From a checkpoint of a small segmentation model.
Model: encoder norm groupnorm, encoder widths [96, 192, 384].
Training: adamw at rate 0.0038, 8900 steps, batches of 128, held-out accuracy 74%.
Data: trained on Sentinel-2 satellite tiles (TerraMesh), 36250 training examples.
Rows from block 9 of the encoder of a small segmentation model, named by matrix and row number. Rows with one number belong to one channel. Each number is 128 + 24 x the weight over its row's rms, rounded and kept within 0 to 255. All counts start at 0.
After each channel's rows are labels from the 100 images, of 14976, where the channel reaches its highest value: "responds to" is what is common among them. Only what is clearly more common there than usual is listed. The data: Sentinel-2 satellite tiles (TerraMesh). In brackets: how many of the 100, against the usual share in percent.
# convs0: first 3x3 conv, stride 2 (encoder.blocks.9.convs.0.weight, 384x192x3x3, each kernel summed), inputs 117-155
# convs1: second 3x3 conv (encoder.blocks.9.convs.1.weight, 384x384x3x3, transposed, each kernel summed), outputs 129-171

convs0.213 [111 140 145 116 127 143 140  89 118  96 125 140 126 167  70 109 199 173 128 125 100  97 115 120 132 150 136  99 139 110 159  75 133 136 121 144 147  95 109]
convs1.213 [135 134 141 137 142 134 143 129 138 127 113 131 142 130 119 153 154 175 157 157 171 143 106 142 161 144 116 149 102 158 159 125 167 139 172 165 161 143 167 165 136 127 174]
responds to: crops (79 vs 38.9); main land cover: crops (67 vs 20.2); built area (64 vs 37.5)

convs0.195 [103  86 130 133 139 158 147 148 132 180 161 156 164 160  97 114 181 117 120 168 163 143 125 122 169  99 145 111 127 105 124 111 148 131 148 167 103 113 176]
convs1.195 [ 87 130  88 128 112  93 101 102  97 134 127 104 105  92 111 119 140 136 109 125 117 157 134 113 123 130 152 110 139 127 111 118 119 135 132 125 102 135 111 115 124 114 103]
responds to: built area (65 vs 37.5); bare ground (51 vs 24.3); main land cover: built area (32 vs 4.6)

convs0.168 [144 122 121 126 134 105 130 150 107 132 125 128  92  99 120 105  34  78 125 128 104 117 154 108 103 115 133 118 144 124  99 151  90 148 117 130 169 103 119]
convs1.168 [ 80 112 103  73 134 125  95 129 112  97 110 113 112 124 120 113 107 116 117 118 127 110 135 122 102 120 118 120 146 112 124 149 110 112 113 126 140 112 123 108 119 133 116]
responds to: main land cover: trees (40 vs 19.6)

convs0.276 [137 152 123 147 115 157 129 153 141 139 113 137 138  88  92 147  74 117 120 165 105 143 116 134 119 144 140 156 121 167 172 166 165 174 156 145 196 116 137]
convs1.276 [151 138 139 141 129 119 136 138 135 143 141 118 133 121 142 103 106 106  97 130 103 115 142 101 112 127 155  98 123 103 104  97 102 102 106 113 100 169  86 110 114  93 101]
responds to: water (76 vs 40.5); main land cover: water (63 vs 11.2)

convs0.130 [110 102  91 136 136 107 118 166 112 154 140 124 148 121 100  82 109 112 129 131 204 132 126 136 119 126 102 166 135 135 126 107  98 122 158 149 106 121  90]
convs1.130 [107 129 148 172 131 133 140 128 146 166 139 153 131 115 161  97  88 122  86 108  90 129 139  82  98  98 123  85 145  76  85 126  83 129  87  83 118 117  77  78  72 125  84]
responds to: built area (68 vs 37.5); main land cover: built area (29 vs 4.6)

convs0.207 [123 121 159 119 144 119 133  99 119 180 137 150 161 120 132 127 143 121 112 161 129  78 127 134 139 109 137 129 107 142 120  97 148 131 130 100 100 157 166]
convs1.207 [ 59 112  84 125  91 119  77 100  96  89 109  83  90  98  91 133 139 116 127 135 124 133 165 143 148 130 137 124 102 120 127 110 126 162 129 142 130 166 144 133 118 136 110]
responds to: snow or ice (50 vs 20.6); main land cover: snow or ice (40 vs 14.6)

convs0.142 [142 112 177 158 119 136 141 134 116 162 128 138 138 115 139 124  63 117  83 156 109 102 144 129 142 136 131 122 101 139 165  82 109 122 118 128 141 117 116]
convs1.142 [100 117 131 130 150 135 127 115 124 111 109  86 121 121 105 133 141 122 125 156 139 133 161 133 131 132 153 140 131 135 129 109 136 115 125 139 128 156 120 140 176 103 130]
responds to: flooded vegetation (31 vs 10.2)

convs0.238 [140  99 154 117 145 179 105 139 179 135 113 166 113 105 124 157  92  95 128 171  93 157 106 125 139 116 156  82 105 156 135 174 164  95 145 134 142 113 139]
convs1.238 [119 143 147  97 166 148 142 143 150 101 140 133 152 147 110 141 141 105 156 131 135 103 180 145 156 173 151 120  78 127 122 100 151 133 115 130 132  92 140 143 133  78 151]
responds to: flooded vegetation (29 vs 10.2)

convs0.187 [113 154 157 132 139 160 133 174 143 163 148 147 105 119 156  98 122  99 101 157 135 134 161 126 178 141 148 140 124 131 180  98 130  86 123 136 135 134 117]
convs1.187 [151 177 137 121 129  76 153 146 136 114 151 137 136 123 135 130 125 115 125 141 127 134 121 120 139 118 149 130 159 143 139 115 120 158 126 122 137 166 117 125 145 132 127]
responds to: snow or ice (53 vs 20.6); main land cover: snow or ice (44 vs 14.6)

convs0.328 [112 122 133 116 113 129 127 130 144 147 136 114 111 118 114 112 126 104 123 125  95 119 124 122  87 146 134 137 136 124 131 137 102 130 136 155 146 122 129]
convs1.328 [185 148 141 109  85  89 155 146 141 136 175 116 121 130 184 110 122 154 115 110  95  77 145 108 112 106 113 132 168 120 110  96 102 133  94  89 128 114 100  92 123 145 116]
responds to: main land cover: water (33 vs 11.2)

convs0.298 [112 127 132 123 159 121 112 169 122 111 117 107 169  96 120 122  95 104 144 123 124 101 115 126  77 166 101 177 139 108 142 144 140 145 133 173 161 122 146]
convs1.298 [138 116 121 147  91 126 122 108 117 145 133 137 119 117 124 104 110 148 112  83  97  70 164  99  95 101 135 103 134 109 108  76  99 117  88  94  99 112 103  95 100 120 107]
responds to: water (91 vs 40.5); main land cover: water (87 vs 11.2)

convs0.78 [122  94 130 139 150 128 120 174 117 128 116 148  90 141 142 110  69 121 176 137 147 132 168 128 111 139 106 155 129 139 118 160 111 147 130 113 122 108 124]
convs1.78 [127 121 109  97 141  97 105 108 122 108 120 144 124 118 135  97  98 117 105  91  87  79 161 101  98 104 111 104 125 102  97 113  97  84  99  93  98 102  94 103 102 108  99]
responds to: clouds (39 vs 15.5)

convs0.204 [132 111 161 130 111 150 136 158 147 129 131 125 108 126 130 113 101  96 121 149 107 140 135 123 206 106 150 116 135 117 161 149 136 103 114 128 114 130 152]
convs1.204 [121 113 137  90 134 108 138 141 134 155 130 107 141 135 128 161 143 125 149 143 156 151 159 157 134 163 112 144  99 149 150 134 148 167 145 153 144 106 131 160 127 142 163]
responds to: water (73 vs 40.5); flooded vegetation (28 vs 10.2)

convs0.47 [112 178 157 138 160 111 113 139 138 158 152 145 106 123  89 133 160 132 140 144 176 154 109 121 149 138 143 104 129 122 142 123 104 106 161 148  83 128 149]
convs1.47 [102 113 117 144 112 124 108  83 104 122 173 145 103 136 124 141 135 141 121 138 130  73 137 134 138 101  86 136 141 149 134 125 134 133 138 136 143 141 124 133 122 128 137]
responds to: water (70 vs 40.5); main land cover: water (28 vs 11.2)

convs0.16 [125 118 171 111 108  93 112 138 143 124 149 147 161 113 104 116 120 107 117 131 140 154 103 126 109 137 122 133 131 163 115 145 139 110 148 161  83 125 167]
convs1.16 [139 156 153 107  97 131 157 159 157 149 107 100 152 152 137 127 188 171 129 107 100  75 140 111 138 139 165 128  75 127 122 105 124 116 131 117 150 166 100 117 139 108 132]
responds to: water (94 vs 40.5); main land cover: water (84 vs 11.2)

convs0.263 [146 178 120 121  96 143 123 131 128 155 139 145 117  92  81 115 136  97  92 169  71 143 105 123 105  94 127  75 121 153 111 136 160  81 134 152 109 115 164]
convs1.263 [172 154 137 121 170 150 149 142 141  97 194 127 137 136 146 143 124 126 136 132 155 163 138 148 168 149 124 138 106 122 131 153 147 140 158 144 108 172 138 151  96 148 143]
responds to: snow or ice (56 vs 20.6); main land cover: snow or ice (37 vs 14.6)

convs0.5 [100  87 117 137 116 150 173 178 133 163 155 144 148 121 125 140  87 100 135 169 134 123 155 145 143  89 138 139 115 140  96 106 109 122 107 147  68 133 124]
convs1.5 [133 131 120 110 129 104 121 107 116 118 130 134 115 104 124 112 133 106 104 121 106 113 156  96 111  98 176 102 134 107 114 116 109 123 118 116  94 145  89  99 127  98 107]
responds to: flooded vegetation (26 vs 10.2)

convs0.89 [112  88 127 142 132 146 123 130 131 122 136 166  90 110 127 121  94 104 115 130 107 114 101 132 104 120 138 119 119 151  87  82 146 116 125 141  78 117 101]
convs1.89 [132 115 116 127  90  95 106 100 105 118 119 116 141 123 127 113 130 107 130 111 143 124 127 123 105 131 125 111 126 144 136 120 127 105 104 111 118 115 117 115 148 120 131]
responds to: trees (88 vs 58.6); main land cover: rangeland (51 vs 20.4)

convs0.174 [120 114 147 131 143 127 107 147 136 172 116 115 142 117 117 101  99  94 109 121 106 108 152 126 142 145 131 156 122 130 135 119 141 125 160 114 100 119 163]
convs1.174 [150 136 124 119 125 139 128 134 128  88 153 143 120 132 117 105 116 119 101 110 100  49 134 109 111 103 122  99 132 108  98 110 106 102 101  94  69  78 107 108 130  80 103]
responds to: clouds (47 vs 15.5); flooded vegetation (35 vs 10.2)

convs0.18 [116 162 142 161 110 130 135 124 126 104 131 112  88 154 166 128 120 133 120 128 106 139 113 142 107  93 133 116 123  96 124 110  96 111 108 125 131 136 143]
convs1.18 [ 74 103  85  73  87 109  84  88  88  97 113 113  88  95 107 137 138 126 137 141 150 132 121 140 139 140 110 145 139 134 132 157 139 117 142 141 145 135 139 134 145 136 135]
responds to: built area (64 vs 37.5); clouds (39 vs 15.5)

convs0.218 [116 131 118 126  92 137 148 123 104 137 125 134 127  98 110 117  53  76 107 135 105  88 155 137 118 117 128 141 122 153 108 112 136 123 139 141 124 138 128]
convs1.218 [135 136 118 132 135  92 114 115 122  95 137 151 126 106 128 122 117  99 118  89 108 110 162 102 139  73 146 117 139 128 123  99 121 134 121 121 116 168 119 119 121 134 113]
responds to: flooded vegetation (33 vs 10.2)

convs0.226 [107 132 145  79 142 173 126 103 146 100 109 116 125 124  84 156 180 141 107 148 102 149  84 110 125 123 138 101 116 155 104 120 140 123 143 155 128 135 122]
convs1.226 [125 165 147 139 150 160 142 165 160 122 110 120 150 151 163 140 136 140 152 125 124 141 131 131 166 163 134 121  42 121 148 126 143 158 141 146 155 115 109 152 157 110 129]
responds to: crops (80 vs 38.9); built area (72 vs 37.5); main land cover: crops (54 vs 20.2)

convs0.124 [128 175 139 148 142 162 136 173 151 161 149 139 103 134 126 149 125 133 147 140 156 131 117 124  74  90 195 119 133 112 107 143 130 126 147 136  96 125 173]
convs1.124 [131 104 125  77 150 172 140 155 109 166 137 110 141 106 113 173 179 161 162 172 143 166 117 140 156 148 139 156 123 147 167 119 159  81 153 151 125 158 146 161 138 124 158]
responds to: trees (94 vs 58.6); main land cover: trees (47 vs 19.6)

convs0.137 [110 161 108 103 141 118 148 128 149 136 106 103 142 132  91  70 143 100 149 108 179 152 145 130 164 130 129 130 147 140 149 103 143 124 138 144 104 112 140]
convs1.137 [144  87 101 148 107 121  94  96  98 165 122 124  99  83 162 137 113 144 120 146 120 100 148 117 117 103 122 136 137 138 122 115 124 126 133 133 103 129 125 140 109 131 135]
responds to: built area (80 vs 37.5); crops (70 vs 38.9); main land cover: crops (43 vs 20.2)

convs0.278 [118 124 119 119 110 106 150 129 122 132 120 119 133 129 112 137 135 115 140 144  87 130 121 125 121 128 118 101 127 130 143 147 144 154 153 170 137 117 181]
convs1.278 [175 125 146  73  80 115 158 144 136 158 175  98 143 133 174 122 153 135 135 124 106  76 156 116 130 117 147 139 163 129 141  87 125 140 133 119 110 127 130 125 118 156 141]
responds to: main land cover: snow or ice (33 vs 14.6)

convs0.74 [128 126 147 123  99 144 110 119 149 134  99 146 150  86  95 141  94 127 109 168 105 157  78 118 104  98 157  78 104 163  98 130 119  97 126 135 152 126  92]
convs1.74 [146 150 159  88 180 166 145 156 149 107 159 108 154 150 149 130 100 115 120 144 133 124 152 126 123 159 138 117  87 117 112 137 123 130  87 111 135  74 112 123 125 112 125]
responds to: crops (78 vs 38.9); built area (62 vs 37.5); main land cover: crops (50 vs 20.2)

convs0.245 [133  67 126 137 126 113 129 163 121 118 132 103 131 146 140  92 113 144 142 122 103 155 141 136 125 120 145 131 108 116 143 161 135 152 123 148 152  99 118]
convs1.245 [ 90  98  83  33 100 113  91 112  83  94 100 102  92  91  95 133 143 137 128 141 145 145 136 138 118 123 110 129 139 139 130 152 128 113 141 137 137 125 127 131 128 128 136]
responds to: trees (88 vs 58.6); main land cover: trees (52 vs 19.6)

convs0.355 [ 97 131 139 136 100 112 115 128 118 140 126 133 142 131 154  91 106  95 139 129  76 142 121 129  73 161 139 106 143 136  83 162  80 107 125 164  94 131  96]
convs1.355 [141 124 131 116  86  85 130 115 123 134 147 156 135 141 157 140 118 163 140 113 124 146 102 120 140 136 147 135 150 122 126 128 119 149 112 116 123  93 114 110  85 154 129]
responds to: main land cover: snow or ice (37 vs 14.6)

convs0.20 [104 129 109 124 111 142 118 169 144 119 111 121 125  88 146  84 111  85 112 107 106 100 111 131  67 154 131 108 150 117  93 164 126 130 144 147 131 123 122]
convs1.20 [177 125 150  97 150 152 149 164 145 161 112 125 141 131 107 140 135 163 155  93 150 104 134 168 134 166 143 147 176 152 137 137 145 110 102 124 122  77 147 133 138 169 149]
responds to: clouds (39 vs 15.5)

convs0.80 [135  90 150 136 133 143 124 130 132 127 138 170 114 110 101 129 128 167 129 168 123 184 122 129 112 101 148 123 148 142 158 112 110 104 153 141 139 131 163]
convs1.80 [110 125 125 116 106 145 111 133 125 110 129 144 130 151 138 132 114 123 135 127 145 121 125 128 131 152 171 127 114 116 117 131 124 150 107 118 154  73 123 117 127 137 129]
responds to: main land cover: trees (40 vs 19.6)

convs0.21 [155 165 141 102  99  99 103 109 139 134 124 119 152 107  85 120  96 132  91 166  64 103  68 148 104 133 107 107 122 155 121 104 116 132 170 131 153 113 158]
convs1.21 [135 129 167 166 136 143 156 137 151 139 135 102 142 134 126 134 134 120 128 151 154 171 161 141 137 142 134 131  62 132 132 110 135 148 132 140 176 149 127 121 107  96 124]
responds to: main land cover: crops (46 vs 20.2)

convs0.246 [159 179 131 116 114 105 128 128 108 132 121 107 131 132  76 129 150 133 128 143 119 153 130 138  77 141 115  94 132 143 120 170 117 120 117 148 123 140 124]
convs1.246 [147 119 128 102 131 155 117 140 139 119 187 119 119 145 159 159 116 125 142 149 161 154 136 126 185 150 143 136  84 154 151 140 158 140 162 150  92 125 164 159 127 104 148]
responds to: snow or ice (61 vs 20.6); main land cover: snow or ice (48 vs 14.6)

convs0.371 [141 110 148  71 125 161 121  98 140 133 112 136 119  78 111 173 105 131  94 197  73 167 130 132 129 122 122  94 131 171  88 161 181 158 148 141 135 111 150]
convs1.371 [132 154 146 185 153 150 127 147 145 120 142 117 132 145 184 120 115 128 127 138 132 165 136 138 142 124 147 124 106 132 113 157 125 135 137 132 128 127 119 134 122 104 132]
responds to: main land cover: crops (41 vs 20.2)

convs0.7 [123 144 153 123 125 125 102 133 140 123 119 159 149  88 114 146 141 138 125 164 112 140  96 134 101 158 136 103 119 181  62 179 117 126 161 143 109 113 119]
convs1.7 [130 148 149 140 172 162 139 171 144 110 125 136 147 159 155 129 117 139 133 144 150 153 133 132 157 143 151 128  73 126 119 119 144 131 142 135 184 161 125 143 119  96 152]
responds to: main land cover: crops (42 vs 20.2)

convs0.279 [148  85 148 118 107  99 134 138 113 127 156 125 149 133  93  98  86 120 141 153  87 143 131 123 105 128 120  69 136 137  84 119 140 142 110 128 142 124 129]
convs1.279 [ 92 112 120  71 134 143 111 141 117 133 111 101 108  97 146 123 125 101 124 151 151 114 126 146 119 115 126 132 138 130 129 135 127 136 118 129 163 126 148 121 112 132 130]
responds to: main land cover: trees (46 vs 19.6)

convs0.172 [119 157 131 139 114 118 119 150 118 111 130 101 141 130 171 108 158 112  82 118 116 120 136 149  70 113 139 139 143  87 135 135 106 120 131 134 166 127 152]
convs1.172 [ 79 109  87  56  92 107  83 103  80  86  86 109  88  85  88 141 147 136 137 148 152 141 115 143 145 138 114 146 143 139 137 155 148 123 149 155 159 138 143 138 131 139 142]
responds to: main land cover: trees (45 vs 19.6); clouds (38 vs 15.5)

convs0.191 [139  88 128 100 124 112 138 170 122 134 136 118 121 120 134 107  91 124 126 133 115 141 131 120  89 101 128 108 111 119  87 157 118 131 114 137 166 122 120]
convs1.191 [ 79 111 105  90 113 121  92 110 103 109 108  94 101 108 122 129 134 119 125 127 131 132 126 144 125 134 119 142 145 121 130 152 128 129 132 132 146 108 123 130 131 135 116]
responds to: main land cover: trees (51 vs 19.6)

convs0.356 [147 121 145  74 117 163 122  98 132 120 111 130 115  75 122 175 111 139  86 194  63 153 130 135 108 106 115 109 131 174 116 146 169 143 152 139 138 110 135]
convs1.356 [129 153 145 157 180 168 122 146 141 115 132 109 117 134 179 131 115 143 125 162 134 166 126 137 153 133 146 134  94 135 116 141 141 148 155 152 138 127 128 156 147 102 132]
responds to: crops (82 vs 38.9); built area (67 vs 37.5); main land cover: crops (53 vs 20.2)

convs0.118 [138 107 116  98 127 129 120 134 157 152 103 126 117 112 118  85  99  96 120 133 101 143  88 138  98  98 155 130 129 151 148 104 127 103 129 146 159 119 150]
convs1.118 [173 141 149 128 110 128 149 143 150 118 131 135 136 137 156 104  96 100  89 107  87 103 155  75 110  63 157  93 117  91  71  51  92 150  94  89 125 152  91  82 109  73  91]
responds to: flooded vegetation (31 vs 10.2)

convs0.337 [141 155 168 158  94 138 136 138 115 124 138 129 140  81 120 104  57  93  38 110  67 132 161 126 135 159 121 124 136 125 168 122 130 104 116 147 157 119 121]
convs1.337 [130 119 109  97  72 142 122 108 114 124 158 101 132 130 122 157 116 134 156 133 160  96 135 145 132 122 186 152 148 149 141 124 152 129 102 108  97 117 131 157 136 131 159]
responds to: main land cover: water (45 vs 11.2); snow or ice (43 vs 20.6)

convs0.27 [104 118 160 156 133 119 106 134 133 125 151 161 159 132 114 107 150 129 111 123 147 145 112 120  62 173 127 127 125 137  89 153 121 117 153 138  69 141 148]
convs1.27 [142  92 111 114  95 133 101  82  92 118 168 145  98 115  88 147 153 155 122 158 128 137 160 134  88 137 158 143 167 148 129 149 130 110 112 103 122 113 118 136  79 117 144]
responds to: clouds (51 vs 15.5)

convs0.262 [148 115 114  67 157 121 128 163 118  80 102 126  98 141 130 161 136 132 183 131 135 156 151 121 138 100  99 105 119 128 124 160 158  96 124 151 120 112 140]
convs1.262 [159 137 139 123  94 145 155 140 146 130 140 155 138 144 121 116 129 137 143  99 133 129 182 105 146 134 115 101  43 137 129 112 130 112 105  98 110  88 116 110 119  88 142]
responds to: water (89 vs 40.5); main land cover: water (75 vs 11.2)

convs0.140 [142 149 129 141 137 154 127 147 173 112 108 135 115  97  77 155 154 151  40 161 142 139 157 113 133 158 152 123 130 129 178 180 152  94 133 137 151 113 121]
convs1.140 [127  80 127 138 148  96 139 103 117 135 110 117 103 106 117 144 133 114 156 146 159 148 135 164 165 141 125 164 173 144 140 159 154 142 155 153 106 142 168 145  97 166 159]
responds to: main land cover: crops (45 vs 20.2)

convs0.108 [137 173  80 176 152 116 122 129 119 133 154 147 141 137 113  68 135 125 130 106 139 120  98 137 103 139 115 164 130 136 130 110  80 123 107 156 118 124  76]
convs1.108 [140 119 124  88 136 151 131 122 119 118 130 103 130 113  71 136 143 140 152 101 132  81 152 129 137 153 168 139  75 178 131 139 140 153 112 126 174 120 117 128 118 130 152]
responds to: snow or ice (62 vs 20.6); main land cover: snow or ice (55 vs 14.6)

convs0.12 [105 121 170 154 133 118 115 139 133 127 154 149 128 123 109 120 133 132 130 125 140 153  87 122  95 141 141 126 130 123 106 149 119  99 135 157  77 143 146]
convs1.12 [131 132 136 135  91 129 137 115 125 170 125 112 125 134 122 130 191 164 115 150 106 116 168 111 115 116 172 131 165 114 103 102 126 111 125 114 138 171 122 104  95 125 127]
responds to: main land cover: water (30 vs 11.2)

convs0.94 [115 117 157 144 100 105  91 167 137 139 139 136 127  88 118 117  83 100  72 146  73 113 119 136 105 127 115 101 133 121  94  99 127 125 111 133 120 110 104]
convs1.94 [142 124 148  91 160 173 131 140 135 114 178 125 127 135 159 163 138 152 156 178 165 144 130 155 160 147 118 153 100 160 162 136 170 129 151 156  92 100 155 175 202 129 170]
responds to: water (68 vs 40.5); flooded vegetation (26 vs 10.2)

convs0.269 [122 191 128  95 111 168 149 136 130  77  92  85  95 136 150 115 122 108 137 118 128  78 140 121 123 120 133  95 126 107 150 114 183  56 103 126 158 122 157]
convs1.269 [110 136 126 130 117 114 118 121 109 107 125 123 116  90 129 147 170 131 119 150 134 164 166 111 148 115 122 136 115 163 159 119 140 121 131 147 153 175 134 145 134 102 140]
responds to: main land cover: water (29 vs 11.2)

convs0.192 [ 99  94 131 124 156 151 161 149 133 191 162 138 166 168  84 101 169 118 154 152 185 149 127 125 168  98 122 113 130 120 116 123 146 128 137 153 100 123 158]
convs1.192 [100 121  97 121 103  62 106 121 101 148  89  93 110  93  94 127 150 141 115 134 116 130 129 111 123 117 163 120 135 128 111 111 124 108 126 129  82 137 119 124 102 116 117]
responds to: bare ground (54 vs 24.3); main land cover: built area (30 vs 4.6)

convs0.303 [121 153 161 107 120  99 102 159  93 100  83 105 126 144 103  99 174 138 150 111 123  93 137 132 101 107 114  85 136 120 156 157 140 110 120 148 178 108 108]
convs1.303 [161 155 160 131 135 164 167 146 158 133 141 144 153 143 139 128 146 156 144 131 139 128 127 116 140 131 128 125  95 131 142 101 146 117 130 136 116 123 134 135 118 116 153]
responds to: main land cover: water (28 vs 11.2)

convs0.97 [116  75 160 120 139 180 143 117 147 132 124 142 131 118  86 155 122 123 157 170  97 147 146 123 137 125 141  93 121 162 106 155 180 152 169 126 132 116 177]
convs1.97 [117 127 118 181 125 112 123 128 121 114 119  74 123 108 117 123 129 138 116 136 134 172 157 133 125  97 157 122 109 125 120 145 127 121 142 135 137 154 126 125 123 115 115]
responds to: flooded vegetation (27 vs 10.2)

convs0.376 [112 130 125 107 147 132 113  66 124 146 125 123 106 118 110 138 179 116 103 157  98  91 111 132 102 139 126 117 144 135 138 121 109 156 110 141 133  89 140]
convs1.376 [167 128 161 142 128 118 175 157 165 168 158 126 132 144 147 151 129 167 155 148 133 139 135 147 157 126  79 145 131 165 131 145 143  97 141 140 121 100 158 137 111 149 151]
responds to: clouds (67 vs 15.5); main land cover: trees (44 vs 19.6)

convs0.154 [125 119 157 131 152 110 147 147 141 126 135 134 135  88  94  97  97 106  65 128 103 131 153 127 146 129 114 138 126 125 172 110 102 104  99 156  78 149 136]
convs1.154 [128 112 119  84  94  78 124 130 122 123 148  90 121 124 144 106  98 137  98 111 111 111 165 115  88 107 218 103 129  98 101 143  96 150  99  89 117 109  96  91 102 130  99]
responds to: snow or ice (64 vs 20.6); main land cover: snow or ice (58 vs 14.6); main land cover: water (32 vs 11.2)

convs0.308 [125 180 125 110 118 139 156 136 128  70 106 102 115 119  88 114 159 127  93  86 118  99 108 135 123 102 141 142 130 115 112  97 131 102 104 130 124 126 127]
convs1.308 [ 80 103 105 115 118 122  98 109 102 120 120 115 117 117 107 143 129 149 133 121 129 128 130 133 126 123 108 138 146 154 145 147 133 111 122 136 146 122 134 143 135 138 133]
responds to: trees (88 vs 58.6); built area (75 vs 37.5); crops (73 vs 38.9)

convs0.177 [108 124 177 116 124 144 124 129 148 167 132 137 121 144  73  97 165  99 125 137  92 134 141 128 156 151 125  76 130 134 140 133 152 113 132 154  73 122 181]
convs1.177 [157 145 153 129 111  99 152 121 138 131 145  97 119 139 144 115 112 127 120 131 122 133 154 121 100  96 170 120 104 137 114 107 119 143 131 111 122 137 126 106  62 117 114]
responds to: main land cover: water (52 vs 11.2); snow or ice (47 vs 20.6); main land cover: snow or ice (43 vs 14.6)

convs0.83 [134 100 174 154 134 168 120 119 155 141 123 149 123  87  67 146  90 108 129 166 120 152  98 121 129 115 173  81 114 133 158 153 141 126 127 142 183 122 108]
convs1.83 [142 155 149 135 142 130 147 165 142 117 123 130 148 148 141 109 101 114 114 125 121 139 151 107 111 126 122 105 109 115  99 134 113  72  87 101 137  89 101 111 134 105 112]
responds to: main land cover: trees (51 vs 19.6)

convs0.104 [116 101 131  62 141 182 148 101 144  95 100 132 139 100 124 159 145 134 132 162  84 139 139 129 123 140 139  95 133 160 110 158 179 158 134 137 132 110 136]
convs1.104 [133 153 142 179 171 140 141 148 151 111 118 119 133 134 157 124 131 142 118 121 109 163 158 135 136 127 150 120  88 122 111 142 118 137 119 128 134 133 110 123 147 118 111]
responds to: main land cover: trees (40 vs 19.6)

convs0.3 [132 163 133 110 130 134 130 107 132  86 116 118 150 126  77 135 154 172  97 140  89 124  84 128 110 126 137 107 136 127 166 104 117 113 122 143 177  97 142]
convs1.3 [154 138 164 137 115 134 165 116 151 162 140 125 141 118 131 146 138 140 147 153 151 129 140 155 160 132 123 152 113 164 153 137 154 130 145 154 162 143 161 149  97 125 156]
responds to: built area (69 vs 37.5); crops (68 vs 38.9); main land cover: crops (45 vs 20.2)

convs0.212 [125  86 144 143 117 161 146 113 104 136 142 136 115 126 117 138 104 107 126 128 114  93 133 136 101 135 132 119 132 131  90 115 130 142 142 138 108 117 130]
convs1.212 [150 103 112 131 106 111  94 107 105 129 145 119 121  96 131  97  88  99 108  96  99  82 145  91  94  88 136 113 153 105 102 124  96 151  80  87 100 106 106 108 160 128  94]
responds to: trees (90 vs 58.6); clouds (54 vs 15.5)

convs0.330 [116 116 123 120 127 109 141 116 107 150 114 114 152  78 108 108  68  95  85 148  92  90 118 142  77 127  96  75 132 144 102 134 107 124 118 145 112 147 134]
convs1.330 [122 126 120  29  94  94 116 137 127 138 142  88 116 132  97 116 119 110 117 109 112  90 156 135  88 135 185 133 127 103 123 135 111 141 112 101 139 109 128 109 113 138 111]
responds to: main land cover: water (29 vs 11.2)

convs0.287 [130 126 116 124 118 102 136 117 122 135 110 123 113 139 111 127 144 122 115 131  65 107 124 141 113 120 112 108 144 118 134 137 117 133 132 146 129 110 144]
convs1.287 [151 140 128 107 106 127 137 124 137 128 181 138 132 136 124 107 126 139 108  93 114  98 125 111 137 116 135 120 160 116 127  86 119 110 103  87  56  82  97 103  76 104 115]
responds to: clouds (80 vs 15.5); main land cover: water (37 vs 11.2)

convs0.360 [129 160 183 131  96 115 128 102 117 128 118 131 146 126 156 113  91  99 100 117  86 120 123 131  77 129 108 113 136 123 161 144 109 104 118 164 141 106 114]
convs1.360 [168 150 158  87  93 124 147 121 135 141 156 102 141 129 130 160 150 182 167 149 162 115 100 160 180 151 125 144 136 151 175  90 167 156 151 158 133  92 142 161  85 146 176]
responds to: snow or ice (66 vs 20.6); main land cover: snow or ice (61 vs 14.6)

convs0.304 [126  85 122 128 136 126 100 160 113 154 136 119 129  87 113 122  90 118 126 153 107 139 132 102 157 109 135  65 132 140 119 139 111 126 127 138 124 109 126]
convs1.304 [150 108 126  91 119 140 146 128 139 155 143 110 140 143 120 110 100 131 130  79 126  90 147 150 106 115 108 120 143 130 124 178 107  82  97  93 102  51 116 104 109 136 102]
responds to: clouds (88 vs 15.5); main land cover: trees (46 vs 19.6)

convs0.256 [151 142 131  85  95 129 126 122 101 125 118 133 152 105  73 126  51 101 141 149  79 118 130 130  92 144  95 130 129 140 155 168 110 101 121 139 134 129 131]
convs1.256 [146 123 131  84 126 144 137 133 136 167 136 111 120 119 146 119 133  90 111 138 109 116 151 144 113 102 139 126 141 103 102 137 117 145 114 114 125 144 128 110 106 167 105]
responds to: main land cover: water (29 vs 11.2)

convs0.295 [129 153 144 115 118 163  90 135 157 155 152 172  98  62  91 137  97 110  69 184  92 180  88 127 130 112 160  75 129 160  99 147 149  94 146 129  95 115 129]
convs1.295 [168 137 133 134 170 155 145 142 137 109 188 151 129 146 184 145 127  94 147 148 172 146  95 164 167 152 122 139 106 161 141 163 157 127 168 152 134 140 157 152 115 148 163]
responds to: snow or ice (50 vs 20.6); main land cover: snow or ice (33 vs 14.6)